Weights of a small autoregressive pixel model: arch transformer_decoder.
Rows from block 3 of a small autoregressive pixel model, named by matrix and row number. Rows with one number belong to one neuron. Each number is 200 + 40 x the weight over its row's rms, rounded and kept within 0 to 999. All counts start at 0.
After each neuron's rows are labels from the 100 images, of 14976, where the neuron reaches its highest value: "top examples" is what is common among them. Only what is clearly more common there than usual is listed. The data: photos with spoken descriptions (Open Images, Localized Narratives). In brackets: how many of the 100.
# fc1: MLP up (model.blocks.3.mlp.fc1.weight, 640x320), inputs 0-63
# fc2: MLP down (model.blocks.3.mlp.fc2.weight, 320x640, transposed), outputs 0-63

fc1.327,135,196,233,182,203,196,198,222,280,141,219,196,180,227,196,201,147,259,211,238,174,237,227,223,185,265,137,142,176,188,147,207,215,216,168,172,221,192,258,167,189,233,183,213,215,235,184,193,296,177,189,131,155,212,184,156,237,221,242,200,161,146,221,83
fc2.327,219,192,243,199,183,176,243,225,228,236,299,193,153,147,244,191,198,204,122,159,221,202,218,242,194,153,161,243,214,180,228,128,308,189,216,196,170,217,223,215,223,202,184,129,192,233,240,163,150,193,182,258,284,202,200,251,213,235,237,234,221,186,255,235
top examples: text has "color" (34)

fc1.162,205,145,201,182,126,243,185,117,222,177,150,200,178,174,124,187,256,194,161,188,220,193,300,131,194,226,209,191,239,173,153,243,177,207,152,104,178,122,273,156,237,260,201,268,179,232,257,270,235,250,148,235,216,222,240,206,202,255,176,217,189,192,199,214
fc2.162,201,223,238,115,217,200,131,186,178,199,252,215,191,185,198,209,204,173,241,159,185,222,231,186,195,160,257,157,166,173,161,143,191,160,190,168,226,263,121,188,149,218,230,184,217,222,133,247,251,291,318,235,310,170,214,239,194,185,97,242,214,247,233,190
top examples: text has "white" (31); text has "black" (25)

fc1.410,185,159,159,172,253,229,282,166,224,231,215,207,242,183,238,293,238,207,174,218,222,227,170,231,218,161,172,202,174,223,155,232,176,242,199,219,182,172,234,264,232,186,138,171,185,177,205,174,268,209,247,192,151,271,182,249,230,204,197,249,242,193,176,243
fc2.410,222,201,213,213,170,139,174,200,196,229,213,275,171,240,178,230,217,160,197,193,228,170,166,202,225,204,185,218,155,158,258,202,200,128,207,171,274,139,140,165,139,211,133,163,191,283,258,201,229,259,208,111,174,173,182,172,229,190,136,177,177,219,263,129
top examples: text has "blue" (29)

fc1.198,231,214,193,136,192,180,235,171,161,193,247,224,186,229,194,210,169,223,221,209,192,218,194,224,249,131,236,103,241,198,152,203,228,171,240,241,239,209,259,199,159,227,281,259,182,147,103,234,206,229,124,232,193,220,180,203,138,249,181,251,193,190,234,130
fc2.198,294,239,179,142,133,168,211,233,183,224,252,203,110,163,247,212,193,273,184,180,222,210,153,165,135,178,223,173,211,218,247,184,214,192,193,219,153,208,205,167,161,207,205,248,236,86,238,225,160,250,183,242,219,193,253,212,181,215,176,280,161,264,158,162
top examples: text has "man" (36); text has "holding" (36); text has "woman" (27)

fc1.462,193,231,198,220,230,195,235,170,239,200,241,251,204,151,250,244,261,230,160,233,167,229,206,230,220,201,195,229,242,254,260,218,244,140,198,127,144,207,209,261,304,193,172,244,175,260,189,195,254,253,197,192,188,192,233,224,214,250,253,263,236,175,64,258
fc2.462,226,202,246,168,208,168,205,205,187,171,160,256,207,135,180,182,161,139,252,203,172,160,252,148,165,180,251,188,239,170,106,202,262,141,239,231,181,161,190,219,193,193,229,205,296,176,224,190,195,230,182,256,193,221,201,193,191,167,143,209,203,227,245,200
top examples: text has "text" (33)

fc1.61,218,169,257,195,154,260,151,180,232,206,154,246,189,216,181,180,190,147,199,190,150,202,229,205,215,204,231,189,130,230,189,154,121,184,220,189,174,158,256,243,194,173,154,170,198,210,197,160,194,227,292,203,197,183,255,167,146,212,187,195,214,290,245,172
fc2.61,277,238,205,141,184,189,185,187,197,189,232,194,149,195,168,212,247,249,243,215,246,153,247,203,185,139,168,260,266,219,193,165,199,244,217,229,196,179,184,292,134,226,142,151,252,147,220,148,145,220,136,183,252,215,197,185,230,261,198,294,221,249,119,154
top examples: text has "wall" (42)

fc1.294,157,176,166,119,261,198,212,173,178,315,189,198,188,160,270,231,203,207,239,219,184,159,273,167,239,248,203,217,195,189,168,155,234,252,233,290,204,235,239,183,185,104,257,179,163,172,120,193,195,169,171,265,184,212,213,240,214,170,215,195,175,284,189,208
fc2.294,169,193,202,166,161,173,148,195,201,195,100,242,107,223,173,202,188,180,228,200,243,161,235,174,235,229,267,227,197,199,216,210,225,187,208,219,254,199,197,139,173,250,261,155,186,101,193,215,238,149,222,225,290,222,204,202,173,261,276,204,172,194,260,203
top examples: text has "man" (30); text has "lights" (26)

fc1.492,239,204,219,179,272,205,183,248,230,184,245,215,242,201,205,268,124,166,173,213,157,147,257,192,185,250,222,231,188,254,225,206,218,157,189,279,204,188,256,251,222,235,253,166,185,165,191,219,250,252,221,227,188,223,228,162,239,243,57,164,274,227,224,147
fc2.492,197,219,179,201,190,185,162,214,280,188,157,248,231,255,332,175,255,143,123,192,258,246,161,168,149,194,101,139,205,257,264,221,206,206,186,204,170,147,187,184,170,285,162,174,180,192,161,170,228,188,162,229,128,177,193,198,129,251,228,203,257,124,148,116
top examples: text has "wall" (45); text has "man" (34)

fc1.388,183,241,213,226,170,230,129,117,229,154,153,167,263,220,231,214,167,231,156,209,198,234,140,291,110,251,224,201,222,196,173,265,195,119,177,244,197,151,199,160,230,206,162,198,216,197,172,190,239,179,208,255,170,207,251,232,148,189,140,243,209,281,141,277
fc2.388,185,172,127,206,170,186,147,292,294,229,241,245,163,188,326,201,190,217,248,244,197,176,294,167,194,246,125,181,148,229,153,144,176,186,177,183,227,163,259,180,202,177,181,203,176,232,127,229,177,256,214,78,177,174,207,201,203,225,222,239,154,171,183,259
top examples: text has "plants" (29)

fc1.317,213,224,207,193,254,229,143,209,146,236,268,195,180,212,159,164,208,203,174,254,178,161,246,270,239,200,233,286,220,139,163,104,216,173,228,243,212,196,270,203,211,258,232,176,226,144,137,205,180,254,164,257,136,178,191,182,147,171,176,247,173,185,248,219
fc2.317,206,220,272,308,221,216,191,200,200,218,233,193,193,177,175,202,184,226,230,169,212,110,339,185,198,187,168,205,202,285,214,225,211,238,195,133,198,220,196,158,293,259,204,255,248,154,213,225,228,205,145,187,153,226,235,226,211,225,203,145,232,159,213,159
top examples: text has "woman" (25)

fc1.400,229,243,249,140,200,137,179,139,232,167,183,215,128,205,215,184,142,138,213,156,138,222,202,231,246,172,219,298,212,213,127,188,212,163,229,213,264,151,209,155,222,240,199,179,224,288,256,190,205,246,213,169,272,220,132,233,178,191,159,201,156,158,215,225
fc2.400,263,180,191,261,162,146,201,193,182,199,173,206,158,226,222,241,175,178,158,183,245,168,144,196,211,150,204,225,222,307,243,215,271,217,229,214,213,229,274,166,191,223,206,246,136,221,147,165,211,179,103,230,161,179,205,201,132,201,166,239,234,202,123,169
top examples: text has "wearing" (35)

fc1.589,153,187,250,187,164,174,202,257,223,237,236,222,173,204,236,226,226,231,148,219,216,204,228,188,243,161,159,190,192,211,221,231,157,214,248,236,261,182,154,246,208,184,178,177,162,269,200,201,240,190,260,224,171,203,160,175,196,201,187,201,229,199,148,204
fc2.589,265,187,291,200,187,217,209,128,181,304,170,226,221,299,162,167,189,238,158,125,187,237,222,166,160,149,158,240,160,219,167,167,187,216,182,195,256,229,165,168,209,239,182,145,145,195,169,225,203,200,154,151,191,130,173,227,193,270,264,143,183,202,164,192
top examples: text has "grass" (32); text has "plants" (28)

fc1.237,153,218,184,206,175,176,174,175,156,234,163,234,201,181,231,103,228,104,194,198,161,245,274,182,191,221,194,239,224,178,210,161,117,146,233,222,182,231,184,243,263,195,166,188,176,187,197,212,293,206,142,178,173,228,216,236,207,210,225,218,123,233,186,162
fc2.237,160,157,238,244,234,112,179,297,167,244,210,239,213,134,197,152,216,222,194,190,201,232,191,141,305,209,174,243,178,246,212,225,234,185,163,112,235,171,182,121,146,226,128,204,229,293,231,192,150,233,226,147,181,219,194,148,194,174,273,207,229,230,124,249
top examples: text has "grass" (49); text has "plants" (28)

fc1.348,151,205,175,103,176,135,183,208,244,239,151,239,201,199,228,205,228,246,196,194,187,225,141,188,191,226,125,258,250,231,192,263,160,113,207,184,217,218,308,212,228,180,174,187,135,138,197,202,250,194,188,198,193,222,225,151,279,272,259,175,173,170,98,204
fc2.348,140,190,225,165,122,238,212,193,194,247,245,202,195,165,194,183,236,220,170,241,84,189,193,215,221,217,222,192,227,200,166,205,165,170,186,208,153,207,166,207,259,211,230,126,207,126,209,267,183,154,132,190,79,188,214,276,214,184,183,274,230,221,188,252
top examples: text has "road" (26)

fc1.409,226,176,165,209,200,165,159,153,187,244,168,220,233,236,214,171,189,200,154,201,167,208,194,244,272,173,228,118,244,239,204,211,241,221,205,142,148,130,218,248,175,183,161,329,167,219,170,217,261,244,220,182,150,170,318,205,167,180,135,206,144,238,169,134
fc2.409,150,158,189,153,224,157,253,127,201,193,197,226,150,188,216,182,142,185,221,252,192,264,109,193,261,147,193,219,170,199,131,117,207,208,205,219,188,181,148,156,193,196,207,205,235,207,172,216,200,207,176,257,199,220,196,193,199,215,205,205,188,227,226,170
top examples: text has "grass" (27)

fc1.562,215,238,157,236,237,183,114,163,134,210,213,246,207,165,154,192,138,147,191,202,171,259,192,246,205,182,219,165,143,164,191,165,168,194,229,161,237,201,175,218,272,193,201,131,171,195,197,226,180,228,111,192,223,145,204,156,251,271,155,186,219,299,127,193
fc2.562,198,168,251,198,184,246,118,167,224,248,193,232,211,276,168,218,243,188,124,245,157,208,257,240,233,149,212,176,176,260,262,202,206,176,184,266,147,183,197,223,242,266,207,196,197,169,214,250,216,156,150,216,137,207,251,208,165,230,264,234,246,135,109,220
top examples: text has "text" (25)

fc1.433,149,180,194,202,164,176,149,242,257,170,187,191,219,222,156,191,170,134,244,289,282,247,224,241,193,152,201,136,204,204,209,166,246,183,190,156,150,197,237,167,187,206,219,181,228,206,193,188,209,243,204,166,159,151,163,128,207,144,224,183,204,166,223,159
fc2.433,143,164,246,194,252,267,214,137,258,174,171,176,186,154,240,235,249,191,246,195,230,203,164,183,164,154,146,204,216,132,269,179,231,207,110,212,207,211,231,167,182,224,126,250,114,145,284,214,228,176,239,208,252,216,175,151,193,225,194,243,217,177,244,227
top examples: text has "trees" (62)

fc1.449,194,230,239,217,202,206,309,195,270,245,306,215,177,107,153,228,166,164,203,283,286,204,311,213,186,150,177,246,182,172,152,208,130,244,196,224,158,157,167,279,175,238,187,184,186,190,227,166,203,257,130,156,239,176,153,229,160,216,259,215,214,231,235,178
fc2.449,151,236,246,240,156,167,127,218,183,175,129,300,230,132,200,162,182,195,165,149,152,173,151,167,189,190,149,210,156,206,257,173,183,156,200,194,181,246,273,229,245,203,184,191,190,171,227,159,189,164,229,196,242,199,172,148,171,232,246,224,150,218,206,224
top examples: text has "man" (31)

fc1.630,189,260,300,205,180,171,176,193,227,92,223,200,157,166,149,206,248,253,244,196,220,232,208,170,188,300,230,277,208,195,184,170,168,283,218,270,215,207,239,169,247,215,222,211,202,230,205,202,185,196,240,190,185,249,181,174,224,254,236,267,175,216,198,284
fc2.630,253,199,240,204,186,156,179,218,224,182,220,200,199,197,263,232,199,211,196,188,186,281,196,186,235,183,150,271,258,167,197,215,148,235,222,137,260,119,197,149,182,250,118,237,173,199,262,191,222,238,219,295,219,208,229,176,239,213,241,222,170,287,193,177
top examples: text has "green" (28); text has "plants" (27)

fc1.87,221,199,181,244,277,245,177,189,197,208,123,192,224,145,202,138,198,164,234,199,210,197,227,262,223,183,266,247,223,301,190,144,184,174,225,147,168,161,259,240,155,209,223,218,200,205,202,191,152,200,214,165,215,188,210,125,223,226,181,263,177,229,140,230
fc2.87,190,180,121,191,172,226,252,113,206,196,153,195,200,179,155,244,180,218,148,267,210,138,213,279,237,217,177,160,236,347,181,193,191,242,186,180,136,193,221,202,255,243,159,172,236,134,173,240,281,151,225,232,120,169,292,244,181,173,203,198,186,182,166,191
top examples: text has "black" (48); text has "white" (46)

fc1.528,109,226,258,94,172,197,229,175,198,158,115,260,190,261,222,184,186,229,217,210,252,194,199,249,209,195,233,140,242,213,178,256,224,145,158,222,180,192,200,190,153,174,203,198,125,182,256,180,184,192,173,243,192,203,201,183,235,162,206,218,233,216,227,189
fc2.528,216,300,168,231,172,241,202,233,172,244,233,190,186,223,249,223,143,274,181,174,111,181,261,213,202,144,167,178,223,223,137,140,190,220,295,167,240,185,100,198,195,113,203,199,234,227,253,156,244,205,181,126,135,253,190,212,253,261,148,232,230,216,312,246
top examples: text has "sky" (65); text has "trees" (57)

fc1.36,240,249,244,242,195,245,144,196,175,185,287,215,142,206,176,131,252,191,200,229,261,252,201,226,171,176,130,260,180,234,186,259,205,231,218,237,96,136,145,170,177,245,153,205,183,239,284,201,181,235,292,212,143,241,275,230,125,263,214,206,207,186,188,247
fc2.36,90,215,188,211,165,230,261,199,210,267,154,161,205,203,179,186,297,189,115,159,178,232,222,247,135,173,149,168,140,206,167,116,193,190,200,126,157,170,214,239,192,189,162,170,199,238,165,172,140,177,151,276,241,218,247,167,151,199,228,236,194,251,229,232
top examples: text has "color" (32)

fc1.344,233,188,207,146,180,204,189,194,195,159,216,232,186,157,222,202,157,159,166,215,255,175,272,225,228,181,199,187,176,165,243,211,209,251,265,143,159,241,180,199,154,209,222,283,169,236,202,115,270,211,186,160,205,257,188,113,185,149,205,216,195,197,243,161
fc2.344,234,167,244,208,131,178,176,177,194,249,283,208,214,205,138,200,193,122,171,230,141,191,197,231,173,184,169,201,189,205,134,137,200,156,193,186,233,143,208,206,259,173,207,184,189,196,193,155,169,205,189,221,256,132,194,225,105,143,266,229,179,196,196,222
top examples: text has "water" (34)

fc1.92,167,164,223,166,216,170,175,225,204,224,211,204,178,203,264,260,231,181,259,232,137,148,243,171,188,191,123,236,239,176,182,194,197,224,214,210,275,175,193,187,182,106,256,190,172,211,198,172,214,187,242,198,199,221,184,145,249,227,219,213,201,205,219,180
fc2.92,196,190,205,172,242,230,206,201,218,186,224,163,169,172,205,188,177,180,161,181,224,259,243,165,257,170,170,263,189,164,182,193,217,214,204,252,200,169,198,163,201,216,262,165,270,142,196,128,191,207,212,169,168,204,170,212,190,204,192,254,144,166,213,220
top examples: text has "water" (25)

fc1.578,186,230,245,263,192,220,207,300,180,190,169,173,238,175,160,239,177,159,135,213,221,236,229,169,218,212,239,206,192,196,185,184,245,236,184,146,167,103,235,208,213,228,221,238,129,243,183,210,217,211,193,157,198,207,158,232,173,124,304,210,199,111,159,156
fc2.578,239,169,215,204,129,177,210,224,242,162,219,249,229,220,198,234,180,154,164,234,224,211,233,238,235,232,169,195,194,189,236,188,179,218,208,188,192,204,178,232,239,95,215,197,158,160,133,221,155,179,163,183,177,216,160,208,150,134,187,219,175,256,121,176
top examples: text has "water" (33)

fc1.179,238,308,183,202,203,132,209,308,140,204,177,194,145,124,188,163,200,198,201,164,185,253,197,189,178,246,200,216,117,198,198,251,162,107,267,281,191,211,229,252,174,123,170,129,222,208,169,200,165,171,291,226,162,148,193,168,294,235,170,216,241,243,227,179
fc2.179,248,175,178,206,190,192,221,214,217,260,286,222,188,187,213,224,194,180,200,236,187,177,194,164,220,187,235,161,168,170,146,188,175,293,236,244,139,177,170,185,167,234,193,228,274,242,125,236,215,210,209,186,286,197,160,193,201,184,222,108,187,150,95,227
top examples: text has "color" (33)

fc1.241,241,168,284,175,177,188,182,229,147,186,262,185,195,193,162,202,197,178,185,193,179,242,220,186,236,265,185,222,144,230,213,252,211,236,199,157,205,117,199,264,224,204,131,197,299,191,104,232,216,265,181,169,168,175,202,191,224,281,171,194,178,217,196,163
fc2.241,179,107,249,218,240,166,165,276,205,202,182,176,255,169,221,195,154,226,215,148,203,231,206,218,206,238,263,144,255,240,221,249,236,191,212,160,233,190,187,161,166,139,254,157,247,171,208,285,234,199,172,182,149,143,129,197,217,210,176,255,133,216,161,223
top examples: text has "white" (28)

fc1.83,197,210,203,188,232,184,202,209,243,185,195,210,161,178,243,240,152,177,174,250,196,245,177,167,168,164,195,213,279,166,119,166,197,141,206,168,140,184,241,215,228,287,227,160,162,163,255,218,262,188,148,133,135,150,243,173,190,214,175,248,159,205,114,279
fc2.83,178,179,180,218,219,180,269,141,154,185,258,219,191,122,205,207,187,171,255,218,152,123,190,164,281,142,126,171,176,241,224,248,183,208,201,172,181,214,187,210,129,217,191,175,173,215,227,210,286,207,170,223,179,169,157,182,228,120,187,205,139,197,290,161
top examples: text has "sky" (57)

fc1.636,223,220,238,290,185,257,216,119,202,226,240,170,206,221,184,248,214,195,216,198,217,218,212,178,231,177,216,164,218,185,138,151,323,211,247,163,82,169,166,195,175,134,180,296,113,192,290,222,203,208,278,166,159,185,195,203,237,209,181,188,138,166,136,193
fc2.636,201,193,205,210,246,153,187,244,175,227,220,173,202,202,240,291,176,205,163,171,211,198,208,215,281,264,213,212,212,226,241,181,179,216,204,185,194,215,223,232,202,270,164,169,159,250,216,279,236,265,196,129,142,207,242,226,295,221,130,234,243,207,214,236
top examples: text has "white" (35)

fc1.145,208,157,180,241,205,194,206,168,164,152,202,225,158,154,191,176,170,182,169,247,194,188,178,171,171,126,163,238,227,183,257,216,199,168,273,205,166,181,130,192,210,248,168,153,250,194,163,230,180,216,122,197,142,242,181,276,163,226,220,202,97,249,70,237
fc2.145,234,200,199,193,164,209,134,161,214,156,183,206,211,192,144,127,183,191,203,141,203,278,142,190,227,226,111,168,198,170,226,191,189,154,175,170,258,165,176,182,201,198,172,215,160,231,185,207,188,210,197,254,257,255,218,194,100,279,182,232,175,87,221,209
top examples: text has "white" (30)

fc1.378,214,198,298,189,174,232,144,162,149,152,252,232,239,236,133,262,158,167,154,169,196,243,217,219,199,177,252,136,215,208,204,230,210,223,220,229,148,199,181,181,176,188,222,256,239,224,191,216,201,168,262,215,229,178,177,106,201,211,249,183,225,298,223,229
fc2.378,189,218,147,197,209,187,220,217,178,251,126,163,261,151,243,182,254,171,209,248,226,208,160,158,191,151,191,246,201,86,305,170,179,220,174,160,139,179,213,168,186,101,155,204,201,267,246,264,242,205,195,223,210,207,154,210,169,115,213,215,176,181,223,266
top examples: text has "sky" (65)

fc1.473,223,280,186,124,217,232,136,230,168,170,213,195,177,211,250,209,218,189,222,193,195,186,168,157,195,158,273,177,248,171,153,210,245,233,209,205,209,152,155,189,192,166,266,104,254,162,166,204,185,189,107,222,177,212,239,231,154,143,227,288,164,195,284,146
fc2.473,211,183,234,203,163,187,298,139,185,215,192,191,252,123,239,171,199,151,244,257,170,205,275,176,124,230,219,167,142,182,124,220,234,173,162,198,151,202,182,202,145,157,107,199,245,194,123,264,250,240,264,141,366,278,247,154,162,219,200,191,209,229,189,212
top examples: text has "sitting" (33)

fc1.210,138,207,172,227,170,247,215,203,228,160,196,216,198,248,119,224,210,234,152,129,250,216,234,271,240,87,236,181,201,185,119,200,181,193,245,131,197,239,259,206,229,250,186,212,210,233,260,184,224,196,240,266,213,269,176,199,138,144,173,250,229,231,202,172
fc2.210,124,231,210,195,167,150,135,251,254,220,171,174,241,194,190,187,208,207,142,148,212,205,196,230,216,118,158,203,214,246,157,190,184,212,314,216,189,241,197,238,308,230,193,226,198,223,144,195,188,165,169,142,87,195,235,177,191,180,250,234,179,193,119,209
top examples: text has "trees" (70); text has "sky" (68)