config.yaml
train_examples: 203450
arch: "transformer_decoder"
layers: 6
fused_qkv: true
eps: 1e-08
epochs: 12.5
Rows from block 3 of a small autoregressive pixel model, named by matrix and row number. Rows with one number belong to one neuron. Each number is 500 + 50 x the weight over its row's rms, rounded and kept within 0 to 999. All counts start at 0. Numbers have three digits each.
After each neuron's rows are labels from the 100 images, of 14976, where the neuron reaches its highest value: "top examples" is what is common among them. Only what is clearly more common there than usual is listed. The data: photos with spoken descriptions (Open Images, Localized Narratives).
# fc1: MLP up (model.blocks.3.mlp.fc1.weight, 640x320), inputs 256-319
# fc2: MLP down (model.blocks.3.mlp.fc2.weight, 320x640, transposed), outputs 256-319

fc1.636:504482494534514539396561484535513500500491378401500498511485403500543516518551472517507447573458440483519490536535503454463414472480482527527550437469560563543441471428556465448520532529484484
fc2.636:530538448510509460524493586556550479484491429541524494466586528531477551505544469512460531481627562485542456511487485524430505573487468517535574466483470626450494483405470446468510504464472583
top examples: text has "white"

fc1.446:428466451515550464524519516446433498504536588541494538396566487536479526554552546492468486533504544449469477530471501431541490571545510500546526457442577553484456470548501535556619586479521565
fc2.446:620519414431549502515481451525429502474599511435567554439471512581480487603549452415603543470493377508554481553513509553504530540520437508494489477511553465437400499528475484481496508491477499
top examples: text has "grass"

fc1.11:528479560455455481485491550514465455461480511506429472466439467489526535532551503481505546436489569443475529508412639528444544604563475509491512460507450409485554519587403589538611467524463540
fc2.11:484543549450497545565516458457581483513532478499501450559516492496525538481503539598547539456518548545405513481477428569443506547512454617484471499543444542536516553566464411600522571479508486
top examples: text has "sky"; text has "buildings"

fc1.492:455561480530368480457538544474476512475457463461431493486602441568515507497482456477539559503571494472458544465533458581531568511506464485463494392524451484444463561548481492516512543491539443
fc2.492:492514407486436570525469499390522486579477471506514543532556436511539467568559416456553448537589485456540469513567517510495489473455542428574477517505525449497466472535497481492602506493449458
top examples: text has "wall"; text has "man"

fc1.456:471510586462525401407535553440549533542450540496525562495544457509537460427477504533570472476418561518490471551480544545509405518458518474465490545485523528499449432524429488512473549500492460
fc2.456:547508582498509528541547549497506485441448531575593520447621490541494471570565439488515462550466354544496482504487464536506470457520441560442534502513527560423484512513499540435433597450494496
top examples: text has "black"; text has "white"

fc1.600:457423547476499516459521503441509413529577514372429592561434473534465495469447468494588564485464471515597510488540496422485420511542477565542555545539469468479609463534549479559547507500463491
fc2.600:453542434527412548455500470442478529495562549572481506563575484464509539483412505446460534513535477558495511491466546415530629413465498484583543471540450540468505721494543503452497515473601539
top examples: text has "sky"; text has "grass"

fc1.623:531508564532523483411597479448432410556439513442428504501477380487407439589489531441444504509482553475554558548466394469554508505512528475463541486545520394526511528493514564489521515510461544
fc2.623:536533508452423500487563377510536498482541458527507588495489419407515465594596462479467491498443474593492491526488445545457485552562542457535437515545422496444477561626470602463494548508464513
top examples: text has "white"; text has "black"

fc1.440:462467464442474500516561432536463518497543492461513477473511458470520504511487537528467510505371465473514510516480486453492412519498517413475539513467499572477450454407542419435532454456525501
fc2.440:578626396527511442582423495563437447519423513522547527511434537521432427475527553484534502538486498475423467524575502560495368542592482532568517519554451464549489510476536449565478515416498498
top examples: text has "sky"

fc1.29:497530524418534516648483534572491498533400470515510452523490544569583497518545464516520481455475518532503563531432469453462470557518554621448476497536370477552466513586528541457528462445464526
fc2.29:503575463498517463525502391559570545485537525404618504451468483514434496500465443461487547554538502483524448503440541481476489517534379379576452521408537457542366449558458514493494546483391465
top examples: text has "wall"; text has "table"

fc1.348:400491549521518414534553442508530360568452544527428421492566459532520504495458581511509538483607499520478390466446561371499472558445462493493527534550535515454522452516459474553448403538539532
fc2.348:496508575460528489497514452517486493500457405504518545429496469399558527525426508441430517489443404505498523514530529557392526492520531533553510493465583532499542555395515543455424495489479456
top examples: text has "road"

fc1.388:525480489591515538494543458546525493524539546466492484466491409567483532486476520535576574485404611540484540510457443529498569447487404543584471633470478528535469473526552533489445509485575572
fc2.388:549513426379426442536424484432516461533535450536542526522445536456448435516598440453548571464506402543504457464563544469512527585449553478414534485550499592466469560488467474478567563456444454
top examples: text has "plants"

fc1.53:479600467455446566425447528491542501443408425505503478469602404549490557507540540529541456499395517554573535544539510544559579566471430502526558534496482564457523500462462498473498454502562510
fc2.53:477491407511543491327469590460494446506477511480479549457439434355477517457475508530491413566540544459485599522546473508612447480510402496444490521514419530493521511430461430491499467462536488
top examples: text has "wall"

fc1.630:575447477473420497500494465511524476585509523549456398478553412536541458519529495669460510516566520418450471504593512505492558405471524454563549528458491467523490468526444599583484508526526554
fc2.630:500464501526401432460497533481583516542525609468541606576450475532415521479578456474502434429580460565460503455406487465491480540433550524464555464461460595506511509581532499486458486521511429
top examples: text has "green"; text has "plants"

fc1.162:527426527424474487466486472512492496556568506463448532424506452547597491518459574505508520458489458380456496507524466538411503520517496552514482574467537500540541447441443567429489528541419585
fc2.162:487488514588509489562499483508552488411495472363524562549604556470438548494502439506484464520480488477570387471399571480542498489457498483479526506540524473449489522394482379520586544467488527
top examples: text has "white"; text has "black"

fc1.291:458533458467476541453487487537509530483436527476483471555526561612591501537462514464496510472562520508537524434404424454410442404576460448623547484606437420444414510479483537537538499430464521
fc2.291:530494517455433474536492384569493522415458550486444496438469567471498460494427425536523515503551448553547494484494448459528566573473471398578498485421495493473470580453498539496553549479503454
top examples: text has "grass"

fc1.265:553405587485559444413541499479548539600581551448405476581441443458444506455446530444526519541498545507442532519543518518557452464448488496513520490504502548542497632555564504491432477500540521
fc2.265:540475517485481588610455534481405509503485517493531491560478481431556428552603544519492492559542455498502520456563527510489458498567462517541503567481495512503455470499330524564519528552515512
top examples: text has "black"; text has "white"

fc1.63:574446454508495540598486405526406523456595453604546470522485474520426500537407546545440596490579485533515545609524510529537414460530529432585551515485473543539488473542508514498575557521499426
fc2.63:483574440497436463461572533489582644487492546401500549547479501560515566542448509494454390419456508580387628476540528486375510484508580442487496531588413518427481558513543476432369544510486515
top examples: text has "red"

fc1.222:452541481463523534535408465547455473554460475511503432570469448524516506502556521477481498495410598451590461475429501531476551523447480568532564395455502499488453649425529482449541571494600527
fc2.222:457503481456525499530545514379517557443476518520542465507531537486473534590537472586516470656500487480524483475436552454583571444454400468381451544508553506500490499505436434471482465455479574
top examples: text has "grass"

fc1.61:502549451420474524494494459422432380481538512483621573548482480549498544428504479528451447517555544559455448542526541465463629505460356558495594524417480473619529553494522500516498498429544566
fc2.61:571373438471484390446561470465498557488517532508436558541328511477517483508448468519465537449532556514528616567556493465499517440481535482461570469488453515432443502411454459498530478526480530
top examples: text has "wall"

fc1.35:436487413449427529396431550585559492483435553508600584474453490506494502436473489543559482528492516482517500498498492468474579546419592479519615446479506510528503474570484477421511493510493513
fc2.35:405545423553531548405498563475514575508459614430445510500492464477465531502491503412482567540450490487482507565564536510606462503484575371609469468555572522502556540533515526492540540459481532
top examples: text has "wall"

fc1.62:516467519437509540437553459431469535542454457483539540532538425522539529581478533438578530497472509489569469496505447434536598494474559474546478474502489510421552574466548564479499514436548487
fc2.62:567476460483455479513537405437509471543543436527494535533423528534489476422538555406537548508520468517529482507520457484427456516458388489560471464461615562404477583414465438499490517449489509
top examples: text has "sky"; text has "water"

fc1.433:485497543546628395555467422489529507555462371433536545547577451490509477488423423495530469532563427485497488477511520516499513425453464441575590590539543512537410470533571573521574548509535511
fc2.433:504481519492483462506428455387523443560490382480445571535615516485521495458478523518530435518498461502440474456492548455600588453549478434522515546491417432512455546434499516567625462505488505
top examples: text has "trees"

fc1.424:533422501456439530443552459464442475470460546433579575537547497500584564514392524477507492485518489555462469494511513482556547504520540563511504557452638551466473511441436522509537467450475440
fc2.424:473448470497457469448490387574526499570505435524576508457504496455449512496544459448501530501540434480514463431489485509544535467530480439495452518481553527538434452518499471476561408493403469
top examples: text has "wall"

fc1.210:530467462474520526540539518501538480517465542472455542523526516597451602485480558510515538574521487525546443473529535495440489470575580504517515529542569465579494568550541421423484534478555505
fc2.210:421508440480429504492553473512463509460503514532508540503531467515444509536560509544499522560398523615506557481502557399523459589570537506482529545580445536487492559473461497436482480523561525
top examples: text has "trees"; text has "sky"

fc1.228:446521532513485490484450559515551566502518556443432508456445447543535513508493512439527488565516543534516515482440501411440537499493482426482445500543584528536537509558557440505482476498381496
fc2.228:543395497509485593468577459483527474447470547561539495565575411510429447498454499492488481551501504448516525468590528546486512451475490485474534479370438548458462514513445442470515454514540562
top examples: text has "sky"

fc1.145:488500500425483556455549439424517482524417607522504407564431374438479465506460610436541501584527406550454545539565526539537519525471540512542517547514502549431504515541514465543516453554523558
fc2.145:478473484562457580561472526476508536377526367528547480443493523489564516440484502433540469550518488572538511562381493518500568458495503397533490471552488534501471513414431472466472489480498478
top examples: text has "white"

fc1.1:462512432548504540492513544521550480469528472542546568564503564532594500405491517505475526495528473481425486539487483387522529443472414425482522495417487510491483540510408513413590525467522524
fc2.1:518477507449540556528582454509503492465522553516608483477457441445446502649487512471547428548522419418527540510503517429462515470453564549501538510465516506528444529424439540477433567498535498
top examples: text has "grass"

fc1.87:593548502491549401447554529468543472479471581510486527432539458545476519494512471513510483599475595528517604587539429492432493345472460482509490476568476418504469441424459461484515517500483536
fc2.87:540477496479469511500544475473543580460454531591517496447534397534453509517510442527466500489491436565517512536504436511493504605424461585492473448556514506497454507508489557501501517482512505
top examples: text has "black"; text has "white"